config = dict(
    model='sound classifier',
    dataset='acted Russian speech (Dusha)',
    train_examples=26041,
    gain_aug_db=10,
    n_mels=64,
    hop_length=160,
    input='log_mel',
    spec_augment=True,
    win_length=400,
    targets=['emotion'],
    num_classes=4,
    arch='convnext',
    norm='layernorm_no_bias',
    activation='gelu_tanh',
    mlp_ratio=6,
    layer_scale_init=0.1,
    inner_norm=False,
    drop_path=0.05,
    subsampling=4,
    layers=8,
    width=128,
    kernel_size=7,
    label_smoothing=0.05,
    loss='cross_entropy',
    init='torch_default',
    residual_init='none',
    optimizer='muon',
    muon_scale='spectral',
    lr=0.028,
    momentum=0.9,
    nesterov=True,
    orthogonalizer='newton_schulz_5',
    adamw_lr_other_params=0.0026,
    ema_decay=0.99,
    steps=15200,
    batch_size=256,
    epochs=149.4,
    lr_schedule='constant',
    warmup_steps=760,
    weight_decay=0.0,
    adamw_weight_decay_other_params=0.01,
)
Rows from block 3, named by matrix and row number. Rows with one number belong to one neuron. Each number is 128 + 24 x the weight over its row's rms, rounded and kept within 0 to 255. All counts start at 0. Numbers have three digits each. After the name is the row's rms in percent of the matrix's.
# fc1: MLP up (model.blocks.3.mlp.fc1.weight, 768x128), inputs 64-127
# fc2: MLP down (model.blocks.3.mlp.fc2.weight, 128x768, transposed), outputs 64-127
fc1.16 108:137130103111122122148114137151138174107094132122135096095118140160115129132114129106123146126090102135143124149137158156122139108100177171070149115085128104105125132114159138093107052074119105
fc2.16 105:130079154111089108140157138146137111127122138116112125128125114131132137141134140130100115135110110157076086147119160132147106109132165123128128138151153112153108135126127103191132147133113147
fc1.17 097:147146113121111137099169134169149158093122123120155123136150162100147158100106128148133133102161107109187162139115106125162138089036105110142153102135140147150136125151120174128113139128130151
fc2.17 100:107155174129152112163142143116165138091127139116122137135111135121160156136124100166091162116056115158134147117155109115137113134081111133144191132109095142156152119127125152114179101137139162
fc1.18 114:126157145149121114124128147120174172134124143104134119100109134094099116111168111144160141153135082152159142110114089130112122117090172101117116105104123107076079095211179131111101130152105125
fc2.18 113:140071144114169114111147100164074138138150120148113118172078104115112163146123113146134109137110115138135110112165112082145109143097080160105133180085088118121141163105116138122100084125126093
fc1.19 096:128167119166129123132140179121150129153132116103147123131132168125108142064148111116132118131098121136070135164123127129129155111146110091101136098161133129146091150154138181094162149154131113
fc2.19 097:162131135109126080142112053138122111076179123135115104131152116127121127161126121122125105132145114160093116159111131144138144113155112128153151126086137126109095146084110136121120119144113087
fc1.20 093:092142119158148151143168109140112103125139148144132140108124118097157164086107090074130132091125128146106102127114172080090098125112164117155137131144151139122114161093145133144133137111120153
fc2.20 097:142127128165146143128190096116132119142098131116131140091120123114150104150134115113112123137118172129164104086154157160099152112106209104086141132148115143163118133132145130132073146123055110
fc1.21 118:083110122131146109100161133168134152147146127128142114170160118112125056136156130117106129191143142166135178131136098143112144104175133136137126116144141152110149133123120122074124120120139152
fc2.21 116:148102090157121131157143146167147152157105100149120080090168138147111151126154077141160142124143167109131104107090096103138117159120132111131106114133150082118148132134142118134093121098119096
fc1.22 097:116082112125146122099130110137102137157175118102140089169111157156114121132174106167128170142144132129125114163103129160132115140103093121137095159101128146128131137093125104127092107161091131
fc2.22 095:137119086135132121128129148110104088147138117125137122157133082118148192111096137135112149176153147150144109128113142113141138101068120110152135151125122135141109121172152138117133141140081135
fc1.23 097:113146129115101101144066084108122137118137125095111114085100146161127142094107175141120139084126148170114114089066126124111133142118111166157095158110130150132127096113152157170093126128113141
fc2.23 100:100154147123148121114131116160092160083149099135101133125173132124102137138114124155153159153087095113119188139125134116136105131133123160149137119125166115147104145140095165126149156127131139
fc1.24 089:149129110152107105128163128150136136142136135160122096143106140156112123095148112120129101116127099115149117095122138144143147126166127110132179094140128112155103150101133144084132157097164116
fc2.24 089:175199077178123093151191117117131090133176119141133108139134154160160117120116130142110124136138135110142114101148150108104123169152125144103155102116100142097102108106104115142115161125140148
fc1.25 101:118158150117117110152075148160159112146143121109127122076122115079187133178142138120127119156153113145090194146124143104084168103081094115077161127139134172111113157116102114163100132120146151
fc2.25 110:125174133117139099170106135109110146121137148068067126144101080164104069134113098121115108156119121126119128125105118119168125089153164110187138101123118129128108113161120101110133107144129134
fc1.26 091:131131130135132096123103144134177120115087156168119096167114138141142134161119130121111168156108115141105133157096147194083131107109067136124135131143135105091144113171117127127128127117125138
fc2.26 084:177139107143145109167151112161130096141132147154160141152099109123081067146131121130091191151136164134160104127165160127126121107100159113139087100101102114126092115056179140152122130164148122
fc1.27 095:140145146120089134142101132134167077103139129142132099174153143171150113105120133113123155108097139069123115058149128139110111128112142117136104141110121148152150152151118155141114145135113108
fc2.27 095:183161124112116158145115124167132127136096143119123130110198105135162156121118124100146127104128116147116129096163171136092155125126123118162148124156113096127160148138118102187123115168140121
fc1.28 097:126103072119126121091144087085122123127176095089172136154133124128173129133160120123107111172098120099116153134153114164137131087154137139129113131076162125171145124096132090138094092120157136
fc2.28 103:141146107117119127108105117134147119126116132102103164121112156105095129174131140103143159065085150127137135104101148136178103113131108135109133137160130118143137124169148159145107134115142095
fc1.29 089:170128135161145164147127106094137123062161153160160107153149150138113133126135148102117157137122106130105139141070151078133101138136141144124135139157169143122140109098125160129141132191097128
fc2.29 100:071102108175101113123078124114120144107118129156144167137153084130116144129153144120118105095117125147120112115162154129106108123152119131089101094118195107117087139108135141137118165118112150
fc1.30 095:156129166123168129122100153145093163078138129107117110136077129146110108137172092125123128120149105173112084081120156151141135123157109153178141117130116124126142127119146104072136142130134118
fc2.30 097:164130124153132134074104124141131153127099122128112129122112117154075141119113110109093122150100107133099120119103137190147136170123149174123145121134142150152141143199109127143106081141116139
fc1.31 097:120119108114125122104150103124136117132122096107114168129089145121074133113110110165093140094088143157114135120118166128116141088147136109139134124122140151141141131109111118162127151153147125
fc2.31 099:114109101163137147151112150112132130137099129130126111105141168116151157132115143162154150135082130120137112077151103129096143171118127107152116142146160109138097126162136125129170143089126147
fc1.32 109:181133105136142142120094095117173175099149125093121106154121110147122105138131148075116113127143115097103082111135108156152118129088144135146124114124112173096107122144171130091157123144149147
fc2.32 104:123143129097133158102127133131166128104155103082132144136156131146118147104128145126168143140166119134111145095103131098134144116164125147153107090096119106099170144167135097142140090083135091
fc1.33 096:166104094139132114149136110150119160096105155091103145165128145099134125120135152149153134148069128123133124150123114124137133131100109105112147091148175145114131182116176129106127163155125101
fc2.33 103:160122133128110128094098112107109127105123063146112125094193144104124156182125142099160125148136139114128115073113173113131152155156194105106075106096122097116158152097088115153137136143123137
fc1.34 107:083133171168156129127090097123159128104139144160118112097155116122129077120127157131146110133148155178172176112116136107103128117085147123151119120136119118131156156070129129119124087159148103
fc2.34 108:123143145105112152110137098083167148133156128130139153105134125169100115123142102144113152134128127151149095091140121125135133112152085143144188101107096111103114103148124080163143156103129163
fc1.35 105:117176153137120140092103088100151148133128152136121130118137164113139136136149133115086158140145059168142138136144122110120116133131137138143120110160159109125144130123128082149173109134090126
fc2.35 107:121104123146104130116162175085175194136140113112083152127101125143100123149075121109156130169149106117124139161165135168110143115114133159145166111133140132117105140115088138122135118072172144
fc1.36 096:103124124166123132080134151121179139165121170144141118148149134129082132158164104152164117139107140142135124160135179141082125128098100140113157144148137158123117088115091116124125128150138084
fc2.36 099:166113080150124137102099126141160155108124124109117118139117152111162118039179163146116116094136125086125160124103116153103142081107123142168130118141139121126164115137156122150173153169121151
fc1.37 107:129106095089129100116088110136102150122175116135118118118150166103127125128169099109150142142123171137151132141162127129141160095100165133115125162119099130155133148066163175104137134133151112
fc2.37 094:141116178106168097134105148146123123129149115121084168119113167151139146152109146150131107138155134135154123139120117142170118130137084113063144154115135098087105136111122146119147171111124161
fc1.38 112:131083115150143148138118142157122162108102111133094100121165159110120119148131116177120105117110158154116144136074105150153121146099101143116108080104162158129179083131169139139105116176132107
fc2.38 117:132116086126112136125130174154112146127156139110151111132135117125157154082152141091124148106133119149116114164162134097139073136098148092116162114090163112117126101097156133147133139134124092
fc1.39 095:106146141126169171123158124145136128155124146098157090077119125111123122138074110084116106097125121141098128128106087127114124110129108101118090093107162098154172152109119176170130106132096125
fc2.39 095:127121154150170121123124162116107155124110115139094125142088125124136112113127142183112155136151094124116100128119106088097150150150124145126114149125108121138148147140149128094093102119152103
fc1.40 093:124096151135125120132110111169111143143141097135134126145119138113094137152156165166118156099134157152155152084134110155137166138103105150119103118172130114142130124153125123149119120127140071
fc2.40 098:105158090156135115121159117148120147091140103100141128089181117094155081106115121163112130172122125104163147159169157103126074095135127098146130086106117119150084134133131135125089104156140119
fc1.41 110:119150132167161142102098141166115121123137164184125119130109115096134108155133095160084134084124139110189103113138097119151060134127130095156162134154128133101083158098143094109095115105124114
fc2.41 106:132133125104129124118139108107124183157087146128156129108160107181082121103107124097111179116104139116129142135120130106132131134097171141118159101086142122115149113087172107108157044111101153
fc1.42 082:172137094152099158169105079113088159067103161136170129128136113130071133135140119182098101153162123144130111129139158162117168122110110146116106107163149125099115110118131144115129123145129156
fc2.42 084:175124082166137103097134122142110107099153108131126100151161153092145133113133100174105080123152125131124133129137098116142121140139116144142117122121110092159149133138117137136120120163126121
fc1.43 101:118106143127128109135092119125133133146157123141143131091132097141118168074139112146098107105152134157199148133100134167158146141133116170094103141139119160124076151131158118136145114133115112
fc2.43 100:086128154095144126107116114144093136129125184160119125133138111095095148102181103158123124107153093143151124117142130142155126118164119103104116167136153149071149187144127137094105112167127131
fc1.44 093:141127107127163135133138077146093147112157157134132099105131167112144118147147156125159146145090152139134095133116161128087171168141118103139107094113145103127109173110151076141131137108137156
fc2.44 096:115161115178142115150103114102102081113132138127116155099081138103093145108157171107131104133167128104095151094132125097128115132129121151115128074123110110157109172104100147094143153144111137
fc1.45 092:122168109105107117163132121133123110153107125150159075098124158108124137138114083151105113108189190101125137171131138126110135095108100162120115107136134069135107125116133104130135146153115105
fc2.45 091:164137178120143103151160100138103134115156107107097095114135150096188135115162119138131136114111128141083164131129145138147103102104088113141137101144104089112152115166120131152098120130158133
fc1.46 103:073164140115106082124104130155144142185125146125141164102158076132137094121129124138096142129129135107100122171095106110136096168078130089160128129128131105106082159155150126124136102143160099
fc2.46 102:086087136152161096099138155092083092140152118133157157128113126142147143132120151090147114145128122197170108181150092171154153148116137142135116165100081131163132149099142126133096126100125126
fc1.47 096:124116122107125120097137129069173120054125091134102128126128093114118136123150152097118154130152122104126110119097158123082110133140105143145102155113178168151155157109138131140106109161129115
fc2.47 095:124119132167145083117095134130118092102105131151126116171138148111115080124115183109138149103136159150184138110129136132156140144113092092119109099099155078140107132095144138114108163098114127
fc1.48 089:115125111162124082100129115163101132130116149117065163148145126126153110138093123121143114123147154158116123126148103155173124146108093157153117174149138126168089153125124136150160129148119131
fc2.48 098:130134161100110151124087106153112074094117092141114118163091140114114152114135109125131081131136179117106134077123115104142133134174092118089134136147101111120134112091107095132132112105099097
fc1.49 110:130147067138143142128094122146125103137142076116117132084101137142146151113164134177103099131103135093116136150099131112124120121117116109130094089153173078092141109135106111133088137127111137
fc2.49 111:136106110140097086154153122120148121108091119117082134168107139126108177132116118146130121145071122179138126151098119110133171090124153120126117115120124169178101104137168163135141139119150144
fc1.50 090:151111110148118158157107122112118113125119128102152098127081128140131150162113142146104152129144095146126106135138140155103127132129152092117093148152154094131116167155121149121171074117125080
fc2.50 097:130086108150104153098093107084155148123116116108089118145169123134104128111106119116116123147111108140062113140148171109140130152125076152164115127112122140102084122087117099090158198123094134
fc1.51 106:108125112135136145122113130133164137088168114139125136156124098160106162130103161140129182139177131091133130137126117137143061047111110132146122116132152122118130101127153132113132144129113151
fc2.51 101:123135103111136163140134147150108101109116145084110082123118142125139135180113199089138141116144175128123116122146084113152110125087174076114157138100166154128109128104139143140146147145168134
fc1.52 101:146138130145129134140106123110093116134119103119110100161187158097116149122134112151152134188108126122062123112144154130158157102107087157148118131100128149137157133165150115101123089118090156
fc2.52 094:174094123142137164147103156096140127150143099092170178154129136137099103111069078115154118145128131133145127161125117117084128131185136131117109130091123117105139134109116093126123120154133142
fc1.53 100:121112163109146072115161106155112164105121108101146112179135147128184141149106202152149117160131156080123139156135133119166116082098137147125136142128092138104101103132159156113119117125100142
fc2.53 106:121113107123137096133133107115070122115089130119144106108126110143146143168092112154164139114162118147117109154143133141089123136132155092150098112133130111116116091126122106096120115147111141
fc1.54 102:105110117131161106133078141165107124111109142108101128125142123125134110151120114118081105135144164146112145082147182111108108155094095125108117121111115145135103134099125117129159109115172101
fc2.54 100:158100137074136129099121076129134131154141117144150102189138140172151154085141150085114143110104174120137115170165138104114094140126129094104128113151126125128127186117162149092117127131123124
fc1.55 090:107124140143133163105123112122132097150164080153138117185149108086148122131108094167138140183118133134129135122122159133137123092095116179126180136127144141101132121076164102141125105123128147
fc2.55 098:152158123112106160118182138132183104138126123093095119144140091156105143151099113127190107138112111095132131135136160139134148109103139167108129106119160115149160138125124111147130101103180156
fc1.56 084:126094075106112105118170088092111116146138135147132100122102155131119134122113091170102159122090062139124126128116105110119155159105085126172103140130110124113152103149130121126151161117075144
fc2.56 090:112146114155145103155157103130107094137129085104085087076133123094157099127170141089166107100134137147094141160116126107155109177145101163094125124119132137075103107124075124128114147121145127
fc1.57 102:133147103127125141093114097138134155139103107101115097073115133127165094176132119107125105156128138150132106151139153086109085128159101156133147140158131141117144183124139172174150140123069119
fc2.57 099:108148113119143140138151073130139137113079130150072126097146090129135133131133094178089121165133103143138148085107073152178116132116108169139171122118081136132126115077144096136081154121144124
fc1.58 090:137117129131160098137133078121114139132104119112126117122148108127104133133155092133070133131155081107106125137122147141115141112115159139158150099170138130108127158095166121100114151133155153
fc2.58 092:190113154139163113110136179158110103140104147110080126122138164148133076105138157125154141110120124140131126105132151167169087136116146090148119171145099131100108147118122108135100147127099078
fc1.59 096:131129120144066141129138123098072108112097134114113118103189147147144078127127138118107098150120121146173129113137162123126132122135135155126088120136159144162150136117125128151160083099106145
fc2.59 089:127118125139098140100130154151123109068122109145154118128110178107142107178128138129136158177137139118123156153180154138108101108130128120150136114158124126119136180163173098106104126155154123
fc1.60 089:141144141099136140102130100144095144141117147153143086125103126107088121130119157134155119126107101131114131139164148113091082124125126130060151091169131113129165124158146143125135148128110117
fc2.60 091:133094122125158157119139081083129096115125130125094127095090143095131084164129105142095146104150143103125150151147132146113140136145134091103150106129125109150145146089150146149151102139143090
fc1.61 091:149149086123138135101074119178101139157074119144109104130103146135140127087151166158102126128101094123142144151146140080125128140129132143154118126143136179112155138108155153122116096149122177
fc2.61 094:145178145148100128166107097139120116105151118135110154120112091136182099135114162167162150157139117110100110175142148155145143147124195138120152090130142158118114133162158148130142081138147139
fc1.62 120:104144110109109098135120081119186164120131148155149114139130145122131109173112149155136138097089102116154132133088147129105144134130109122172105165163112150125119128112128129108127131094146120
fc2.62 125:133112119108109117131130154115142124096120124147125098110105131131108120163172122139126103095144193154132127133153071095161095074114179138152157141114122160154133133097130108137111112139128077
fc1.63 094:130151125102148116115154176061113179110140164154134123158120136128138114113137156100138117160128126139156077143143152122099178129103113163114120137126126113096126135163099104143085157137124115
fc2.63 098:133154095153129136143123100115126156160173113138108145126148092093121145120117130158091098100120173164135135129172098111128101092126119138139142134118121143157102123124148188138120146133098155
fc1.64 092:152166101134130113167109105117131108104115100097110140134111143127154138080120109116105101139117144176099125104155110085106162113139128146125145128119134091197153133144111107109091113113133132
fc2.64 099:134118123089094144139159104137104125130113138150089098131143109092083130128116129117139096157157139131102125139072102125081171131084092132109107152100131121168158141132106147108185127108133139
fc1.65 102:097112110125115120076137164122128136109134134136089097117118091112145169132131100117139115152103116095145129116145140129160110109100127129121102130132119116162194135095138120168116149121180133
fc2.65 103:125126163118087131127087116106140096119106127135126160098144113100168112115118161135162141100162106104188128145149122106104153152149123144128180148118125122083087117144129122124134154141132190
fc1.66 115:121094139143131125174085128128146139147149121173078132112151128107138163113157123113121087136113160136146112115161110100095134110109176121091130144104096138156147099153139140139099104158194137
fc2.66 106:158144129108141126135167146143114093133117128120134148172127160136151156101121153127186093117113115128154131128082142181130144098116116145117142162141127120132145120095137124093150131117165135
fc1.67 107:108126105170102133111141127119110132147196105166098115108094150138152134144134149095113162138092073087107131153153146106115128089068148127110144101141116134135133129127137144072146115142145127
fc2.67 102:074105129143157108108132154110104133135084128139167109135120108116117127121142157100124116122110089145093127137134136144146110118130124079167132137119134141095115168127136147125120112158091185
fc1.68 101:126097124112129122147127104105119106115118101145096094148110153129129170117108131136158116174184101113135114100171158167145131109154167092146146136176091107130102176157120101088108142124145141
fc2.68 095:104121126115090124116122106113096117161116107117093085105093168140165157080118105133120122094126125122093084171132154125122131131172133142134171113147159130104100176147139115105093154114118155
fc1.69 101:123135153142116115118119126150139122160120141134125106133103132141092127160100136193097099129099136123071148133137133132118135173132168144127135170133122143130111161064107129130146161145136094
fc2.69 096:178086120148111148144117154109134118110135123094135120179157105123139120107157111128136137141152124175122179138127151169129100156164127103173132151126117103135120123120114137078166119103105135
fc1.70 080:126130109149121109103149112070125145105112165144114119091146145145134130110144117105167155117107133128147111165111116170108179091151137087115140123116118163155140110154132161091124145122163136
fc2.70 082:129135150138126090167128144156116126121126158100128094145107117132084115161163129147142151172122121138135105123124147119112149105131137118172112142094116111114109108114147137116122109142125153
fc1.71 108:111114112104099124169118194167147143103136108138136108129125127070123112139139136132117105143152150105169100102108138136085147102133135127151105170113147146116118151146137163175128087106128167
fc2.71 100:131154135076106135119126094130170135136158100107125098101131153120150113095136117100161094132116101097158168134109123132115132090160133158111130107126141079086138111107113108130181114156165145
fc1.72 109:150127105123143159135143117094169142127155155123138107125126131159102160140136128134099116115072153170097121052134143094105076120160134127138101131106113112144108136111111140151132176115154134
fc2.72 113:145120148149102129133162132113125151155128128130115108154164110120128156100142124133107121093092114113100128166088151135115087162111104143129092141120159108108100146158118098152122140135140155
fc1.73 094:121142099131145117118141145129106141151162162157124111166155135139105100151096127120113132137126146131073126082073120144117152114169137085129152148156132127108148161139149138143137165131120110
fc2.73 096:101163134159151110109141100138112113142111111125118151158106131120128080136102141138118095097132146112133112108152090116118104133079140124098156112100123139126115155081121096097102160104138178
fc1.74 113:155150095152139125125152140115091145118152085102119097095145122148127090153112098135127158112141097169120113145121147165110135151141117119121150116138148153140152112140132151157091126115162180
fc2.74 107:132085103071148092139106095150115158134128107147139113131121139088154131091106108098151156129080119176130123121127132102107116149107152109131138151102119104075140152122154149133126121121128144
fc1.75 105:114173164134134077090139116148161158167153150097142113127179128133147093144136126096117162143104113097193163092129121101150126126167117167087114104108144126082114136112136149121148093121151151
fc2.75 103:132105158124128111148145127152111086166119063156124139104123082116156150170109099147111115138090102170135108109128136142124143124155093078137114104139161114126159127126139110169098099113147070
fc1.76 089:131143120144112153134147136114124101156152100074080137123142148135148158093188130122143122172146146080125123146159086114136115093164133136113080144164122119139108152146146130155116096117142095
fc2.76 088:120161132143120113134144102077169132132137115118146086170112130156110092140089114121123110151126166123141129120103163148153104092184084167126121137120108136080155159123084140110156072152122125
fc1.77 102:122147112111111059133130146176159157161166163113098117136137152141128114125157154126142120110193057127089131162115099135126083141148118147146099115085101090119122131110140125157107153175165164
fc2.77 100:167152100142161143140122150117094103091117163188134137109118152116151119129134176151154132151088146133118123092125075105130145157148142145115126105134130078150152113111107124139133140122099095
fc1.78 095:113121098145130150107114092158146110100138115130090126138100143079121122146113122132113154102123083079152172135149133184124144101135123116092136149143131171148146154129105154147106123125174155
fc2.78 104:143114128135107163141135118123074175131133142125138116116148139150129158136110132122111136134082139149120094128128134152136089113149102125105132110126167134176113157115196154093143149113130117
fc1.79 123:121172119145117123124156127095122154120124069144102089159117117109122089124091145097111128151157114105159089118123109132150095101128134107093183067116135094128134143110142168136115128184090085
fc2.79 111:150150083118118110116152120112103140140117122154174100111107124110125152109151088129112135109159125123139175101139112098109128156127132119123147094150135157099125139141133162121133159096106090
fc1.80 103:145152124140133163123097149178132121143117125143136134157135124166149149096103108115109104135109116109149150124143105138137067120135097106101100134165131102096161116139111157089127159127096154
fc2.80 115:146162118152136131168083113117134169098154134146114094100158099124146132098171155182165108087099119142155110114120160166135153124149148129163142108123129114134098127168105134143137136112130081
fc1.81 082:125105116104137124136119117137108129092131169134133132148128144090155136171136156094137152162157093124124160159128169119113164106121062146116138133160119178101093134166139126126125108106070144
fc2.81 092:110102134103158111106143109108101131107145143101115126141085151135127067169096157127127093144150087113120178131116152101145134105123136161083119129151121156104163115131155183144136164139104159
fc1.82 107:089172091073149097092133144135137169093151121127132106168155133123114113112129149116117143077130132102111141176124136118145113130112112176121124124163121102168168171144121120140086146135106173
fc2.82 111:141130135140106124135102140088153133137143143133140128129115182098127151080112169138097137087125155114161159161127116108147090123105108133148148155124112109098161093095143161122151146160135143
fc1.83 088:118149111145155089125108113116142143117144072102114105153123156126097101125102131109125155095135135154117118115121154129112125130108122124143148138149153140133162135116151141163108129142152160
fc2.83 088:129170125080114066121128147119106161096127110121135154121144146155154112164105132147073143167133138087140118091110149130150144155159141084189131139121116148108134117167140106137126117130126165
fc1.84 090:129103157153124106155126153137166134101104135122108143163077124101082115145143137140120102089161115130145122133082094107117137115104164147134146120137135137116130123105148147099107162140137134
fc2.84 086:127123140155136091147147106143104144109097129137110161150099086176139165110121137160124112108122104114167117157118151099120158147145163180167148132124111160116159146152097121111132108148131149
fc1.85 128:090111167134135090130145146096191090182152124140129145143132105133090167117140155111097112144130131153122094133178103111114157149145144116121133143130167181151123097126133125104102128122117149
fc2.85 123:153130117134133083114115122121132136136105130133144122185111131150152148099124138121158123084119123093112114099145119144087147137152122094129105094101122123091178107107092150167145111154088101
fc1.86 106:089124101102075125137150125152118118119095151159090140113096104165153171157126122123101092160154097104086135130131149132149121132079137091137096143119154097131122155128135089132130129103138163
fc2.86 102:133087107126130080069118141136104105117117103117144130107146133117147115165154162141170158149091154155128117123139120107118145139113142109160179127137123157110143127129116147126178165131132127
fc1.87 094:155113093173124081139089161142117144157140106149120088096154128119102122112153154154126114174151112121126158100143130148163110112108092076150154110129164117115074163167103099139166151118124112
fc2.87 092:118134084103151127132135148146121130119119118101164103144124142139156136122107145180143140155086118100103143145117153137176132105124137161105132105135117165120094161146133115124124158086156125
fc1.88 106:103125117169150081159116114122173139106161201119145123139135137110074116156135146110149126121109106098135145141096175100140130117118123141138109148096133121115178140139091167140119163102128140
fc2.88 106:098137137153073140130103133124118100128118105181144115153138192141128096084125104129170101104133129148152085140128072130129109087172129155127130133111132144154128076117146130144155115132130106
fc1.89 096:122125110129131087141128132173108114128105105136133117121091115102103119159127138127141133129117128138093118125145161102127127136124094125125120161149177137111089134146141072141143193152125035
fc2.89 092:169158137148128132145138144145127120099146115119116135159093110111138115145157129105119125166117125117125087111126073175176107115101134158146125154098150099137139138118143125136130119053072146
fc1.90 103:141129156115155137154128087145138152141127108197140123172102148114118101143060142140119121123107130151119144110126192098088111149121164108124124152152121150155098125126155138112129114095151169
fc2.90 100:124145124136121116114167093155173077132137147085144130106168093136108123162138143109098124128126124123165129150106135107138163131101108121130143161139185157137142139115086095121166158166096134
fc1.91 094:106155131159109162152081185138106118146102134098171101158140123097143121163130083109102146117162087120106169136183142159127164125156099133139160119123125122109147106079164130131106134148123119
fc2.91 088:101125125121142148158109122123087131119103127111171136122108088134171141108112142142159142119189143122177129138152167168153122121136163150136146130129130157111129109144139134138111118129109110
fc1.92 095:208119119106158141159132141133114096145110157177130107146097095139093134064170145118100123133124107091091121140099150142116108137112131115120143142170128127118112143140075134158119120091115103
fc2.92 099:122098126093154081127162154087111152068167131122137133126097142083114116182119159124157176107095154145127128137161133105150127067167110122139171113134093127148091129152129112087114129161117092
fc1.93 097:151117141140126136136098166134131100107140095138103131138155124132093100159139159126155148148110075081136159107091121122127129194124117100082161135134142148118148105126127147125155100113095133
fc2.93 094:124116146176095138102111128127110086088113109105111119126107160070120140150100144133135123115123118136137166146116130114156109142121079134085136123104129146148146128163167179147124158177206107
fc1.94 107:145177126141130097105170113131140095127162103100156116104168123138122140064141085096119132162060087099175119129126143140115124125147148147129160099136136148098137130123174111124089137122142138
fc2.94 107:113136150128131113131141154138149143074106109138164170062096155112179128128125120143112145124130137123140138113136191102121120116142102157127111159105109109130129110108124097151117108144130110
fc1.95 114:137082111132144128101157144087142126091178177097129159109141127120103132175123101124102158176137116151121094130117107131127148138118143118152147133134118116120123087162134124160112148149146091
fc2.95 115:123136115120132208128105098134148129105116124094118135137128127109092093147172132118146078094156113125152141101097098140095094166143142149183147137156101143109101116175128103142135156131076126
fc1.96 083:106113162145135123129127156133130161079143093119095119115135165164139130128127200103111163134151125131111217104091125099117115134149136118142154085119158102085155110130134111183117086127096102
fc2.96 092:138158135098102155151116176097107101170133153138182131124087107118097118149107153144092129191137122113153106104141160139147114145109115127113088122113119139139123088140123139122132088119136145
fc1.97 101:178120154139173099149095095135099105098130177166189150139143090143131145144160097116115118091101106145140096113125147146089122099130119118126106103138106150124152103105134121147171138135119132
fc2.97 094:172146121136156151112127158128131149104112081103123173146169119145144121096153101089118117135090110131118144160124128131115139126167087166092153082125119153152105145139099067114116116133164120
fc1.98 096:173145143162157074128152137120116154103106151167114106165159110153089153080127137141129108151142156099123069112146162172107122097139106107177144126101115055086152108121122110113111137147117143
fc2.98 103:110144117115145136150098130083137095154153141155132149107166118154118125098134137177114151135134152173113156142161124164150154132149138129146126112142162140106098135152159119139116141089139086
fc1.99 101:105122093130158149086127127161165128133137156130186126142120155142121083151110088142104051095106106143136117138103153145111149175147111130138108144128133120106127127158171158144097134090077142
fc2.99 102:149164100137139095132130111094131125120125128138113111118180126149115127098179127151117101107115147109154122118137101097120153123147101104149107112162124125138132130096124107103168128128086140
fc1.100 096:111129132158137139163125160153149104118133160098105114161144122120112096172109079090121153132152094092134133159137170131143098113117159098095129152137120137102136129137120133132175073134121109
fc2.100 094:073098117112160139085119130101075162102121101114141133131103122135118188154124151138099085153149129133122121154127117148099104111109106154113110146151111126124104148169149171148088079158121132
fc1.101 124:100117159148164112098100172134104171161161183102103130153138130107139119053129149113129128113173160129126129111141104110082129157149118145116104097104128159113173111123193098103158141131109102
fc2.101 110:096119114163116129133136143087120127119114155126128142069137135094183047131123147114126126131142162119098110090113122183132136131138168136114164145140161150135093088155104157156142157158128170
fc1.102 102:096129101144140145121155110100095121089118155112157139135139132133118134134136158155144170119118083132132087133121117133155153099136099100125100100146169158096151107064134137117131106139080165
fc2.102 097:144130112073152141164149160121159113109158161149138127134086107163171163142109165159116118179137101097109100124133126134167100131145125137127132121153169129129126102103127124147150126133132146
fc1.103 108:151095144084100156147125100129124123113106159154156092175142174139113105164114117126124108136178129131130166124164130138123140107099192155092124125098109135102138114098141147099139132129120142
fc2.103 096:144165119116142104144149119101145164124127127142093135108143125134098097151128119125125113139188129111155169120148153143187143104102090113153141121156126141144098138124118172127122125124130143
fc1.104 106:164132176098108142128135158164100125143134127147134154153160135184120101129134136149089139096166093163124115117132116125107095136132073109127150139162128117113074090132106129110096120130151133
fc2.104 105:114122113122145152114148093151145166113111127147119110137123111150136107160137133085119094141097128114146123109137109093116109130111137084135100170142110095156182118145111121094137147124132093
fc1.105 106:106179110135113160096121140147138120104100174138145107143074122158139155151144132118098117129157108139081108155100086102089126094146139117155127127125139113139120145097152130113149135111094142
fc2.105 103:129130147081104111108126106117130113105102127116123159110143109137154109112117090106160154086071163116098134130133106112103108109158118136164148161081154129103104142128107106103144157156100159
fc1.106 096:137125143120161126134138139160145117132132166104102126114128122130139169129100147140088126115147162117107148167145123110087138101160184146139084111123111099155137118162092143131124112148168103
fc2.106 096:141160150139133134152145181146067092117125109101194165151135137144125089134143141114133176097124163115116146150114143104128131109144168123109112105146121127087116096170115181137113081154159141
fc1.107 093:141170100191140146141152145149122155133137141180131113102129130110079098134155157121138108121096135110129142119150125136099190053128099106116154112128152133084158152145136111127136113114128100
fc2.107 102:105144127164123137111100149086146133143109172128126132146118136176121135136156103125063089083111106126109136106116128163158114098102114165130096136133159124143089127116108114086154090120157099
fc1.108 103:107113130155148072084121128122135127127131113085096112156153181126130146115152153123138184168146092136154155155094121122120135158130149135135139103131148118139103130143076127057121115106147131
fc2.108 108:132122123176106088114137136178134123131117135136119138131139106102099116090203149142150133123143093098111115089120115107115146122143148136142106172091138111127106153157158142152131123128128117
fc1.109 109:141130167112142127129069123121084077178169101127104103145136134118117092134132112140112122108103136201122168179115147126127108115069088146146113138124124110132117102128115146138102165121138134
fc2.109 105:173150119097084121095133148130165171107104137113142138136128145108132126102139124132147091149126115131136091174069116153115108116090115123145136143124162152134131148114156123157165128127079128
fc1.110 104:149143155135092116139087124133123128185140091131149152122131116141171163143116124128103129091117126133118121138153100142087140100133112107139117093148123130127144142126113085141136137143124088
fc2.110 099:132140117159094123139155161134126157125102146110113143142122086146129080138119160123097100146081104153109125126129063143098183124144111131185129136141102099154130113165147117169167172134123161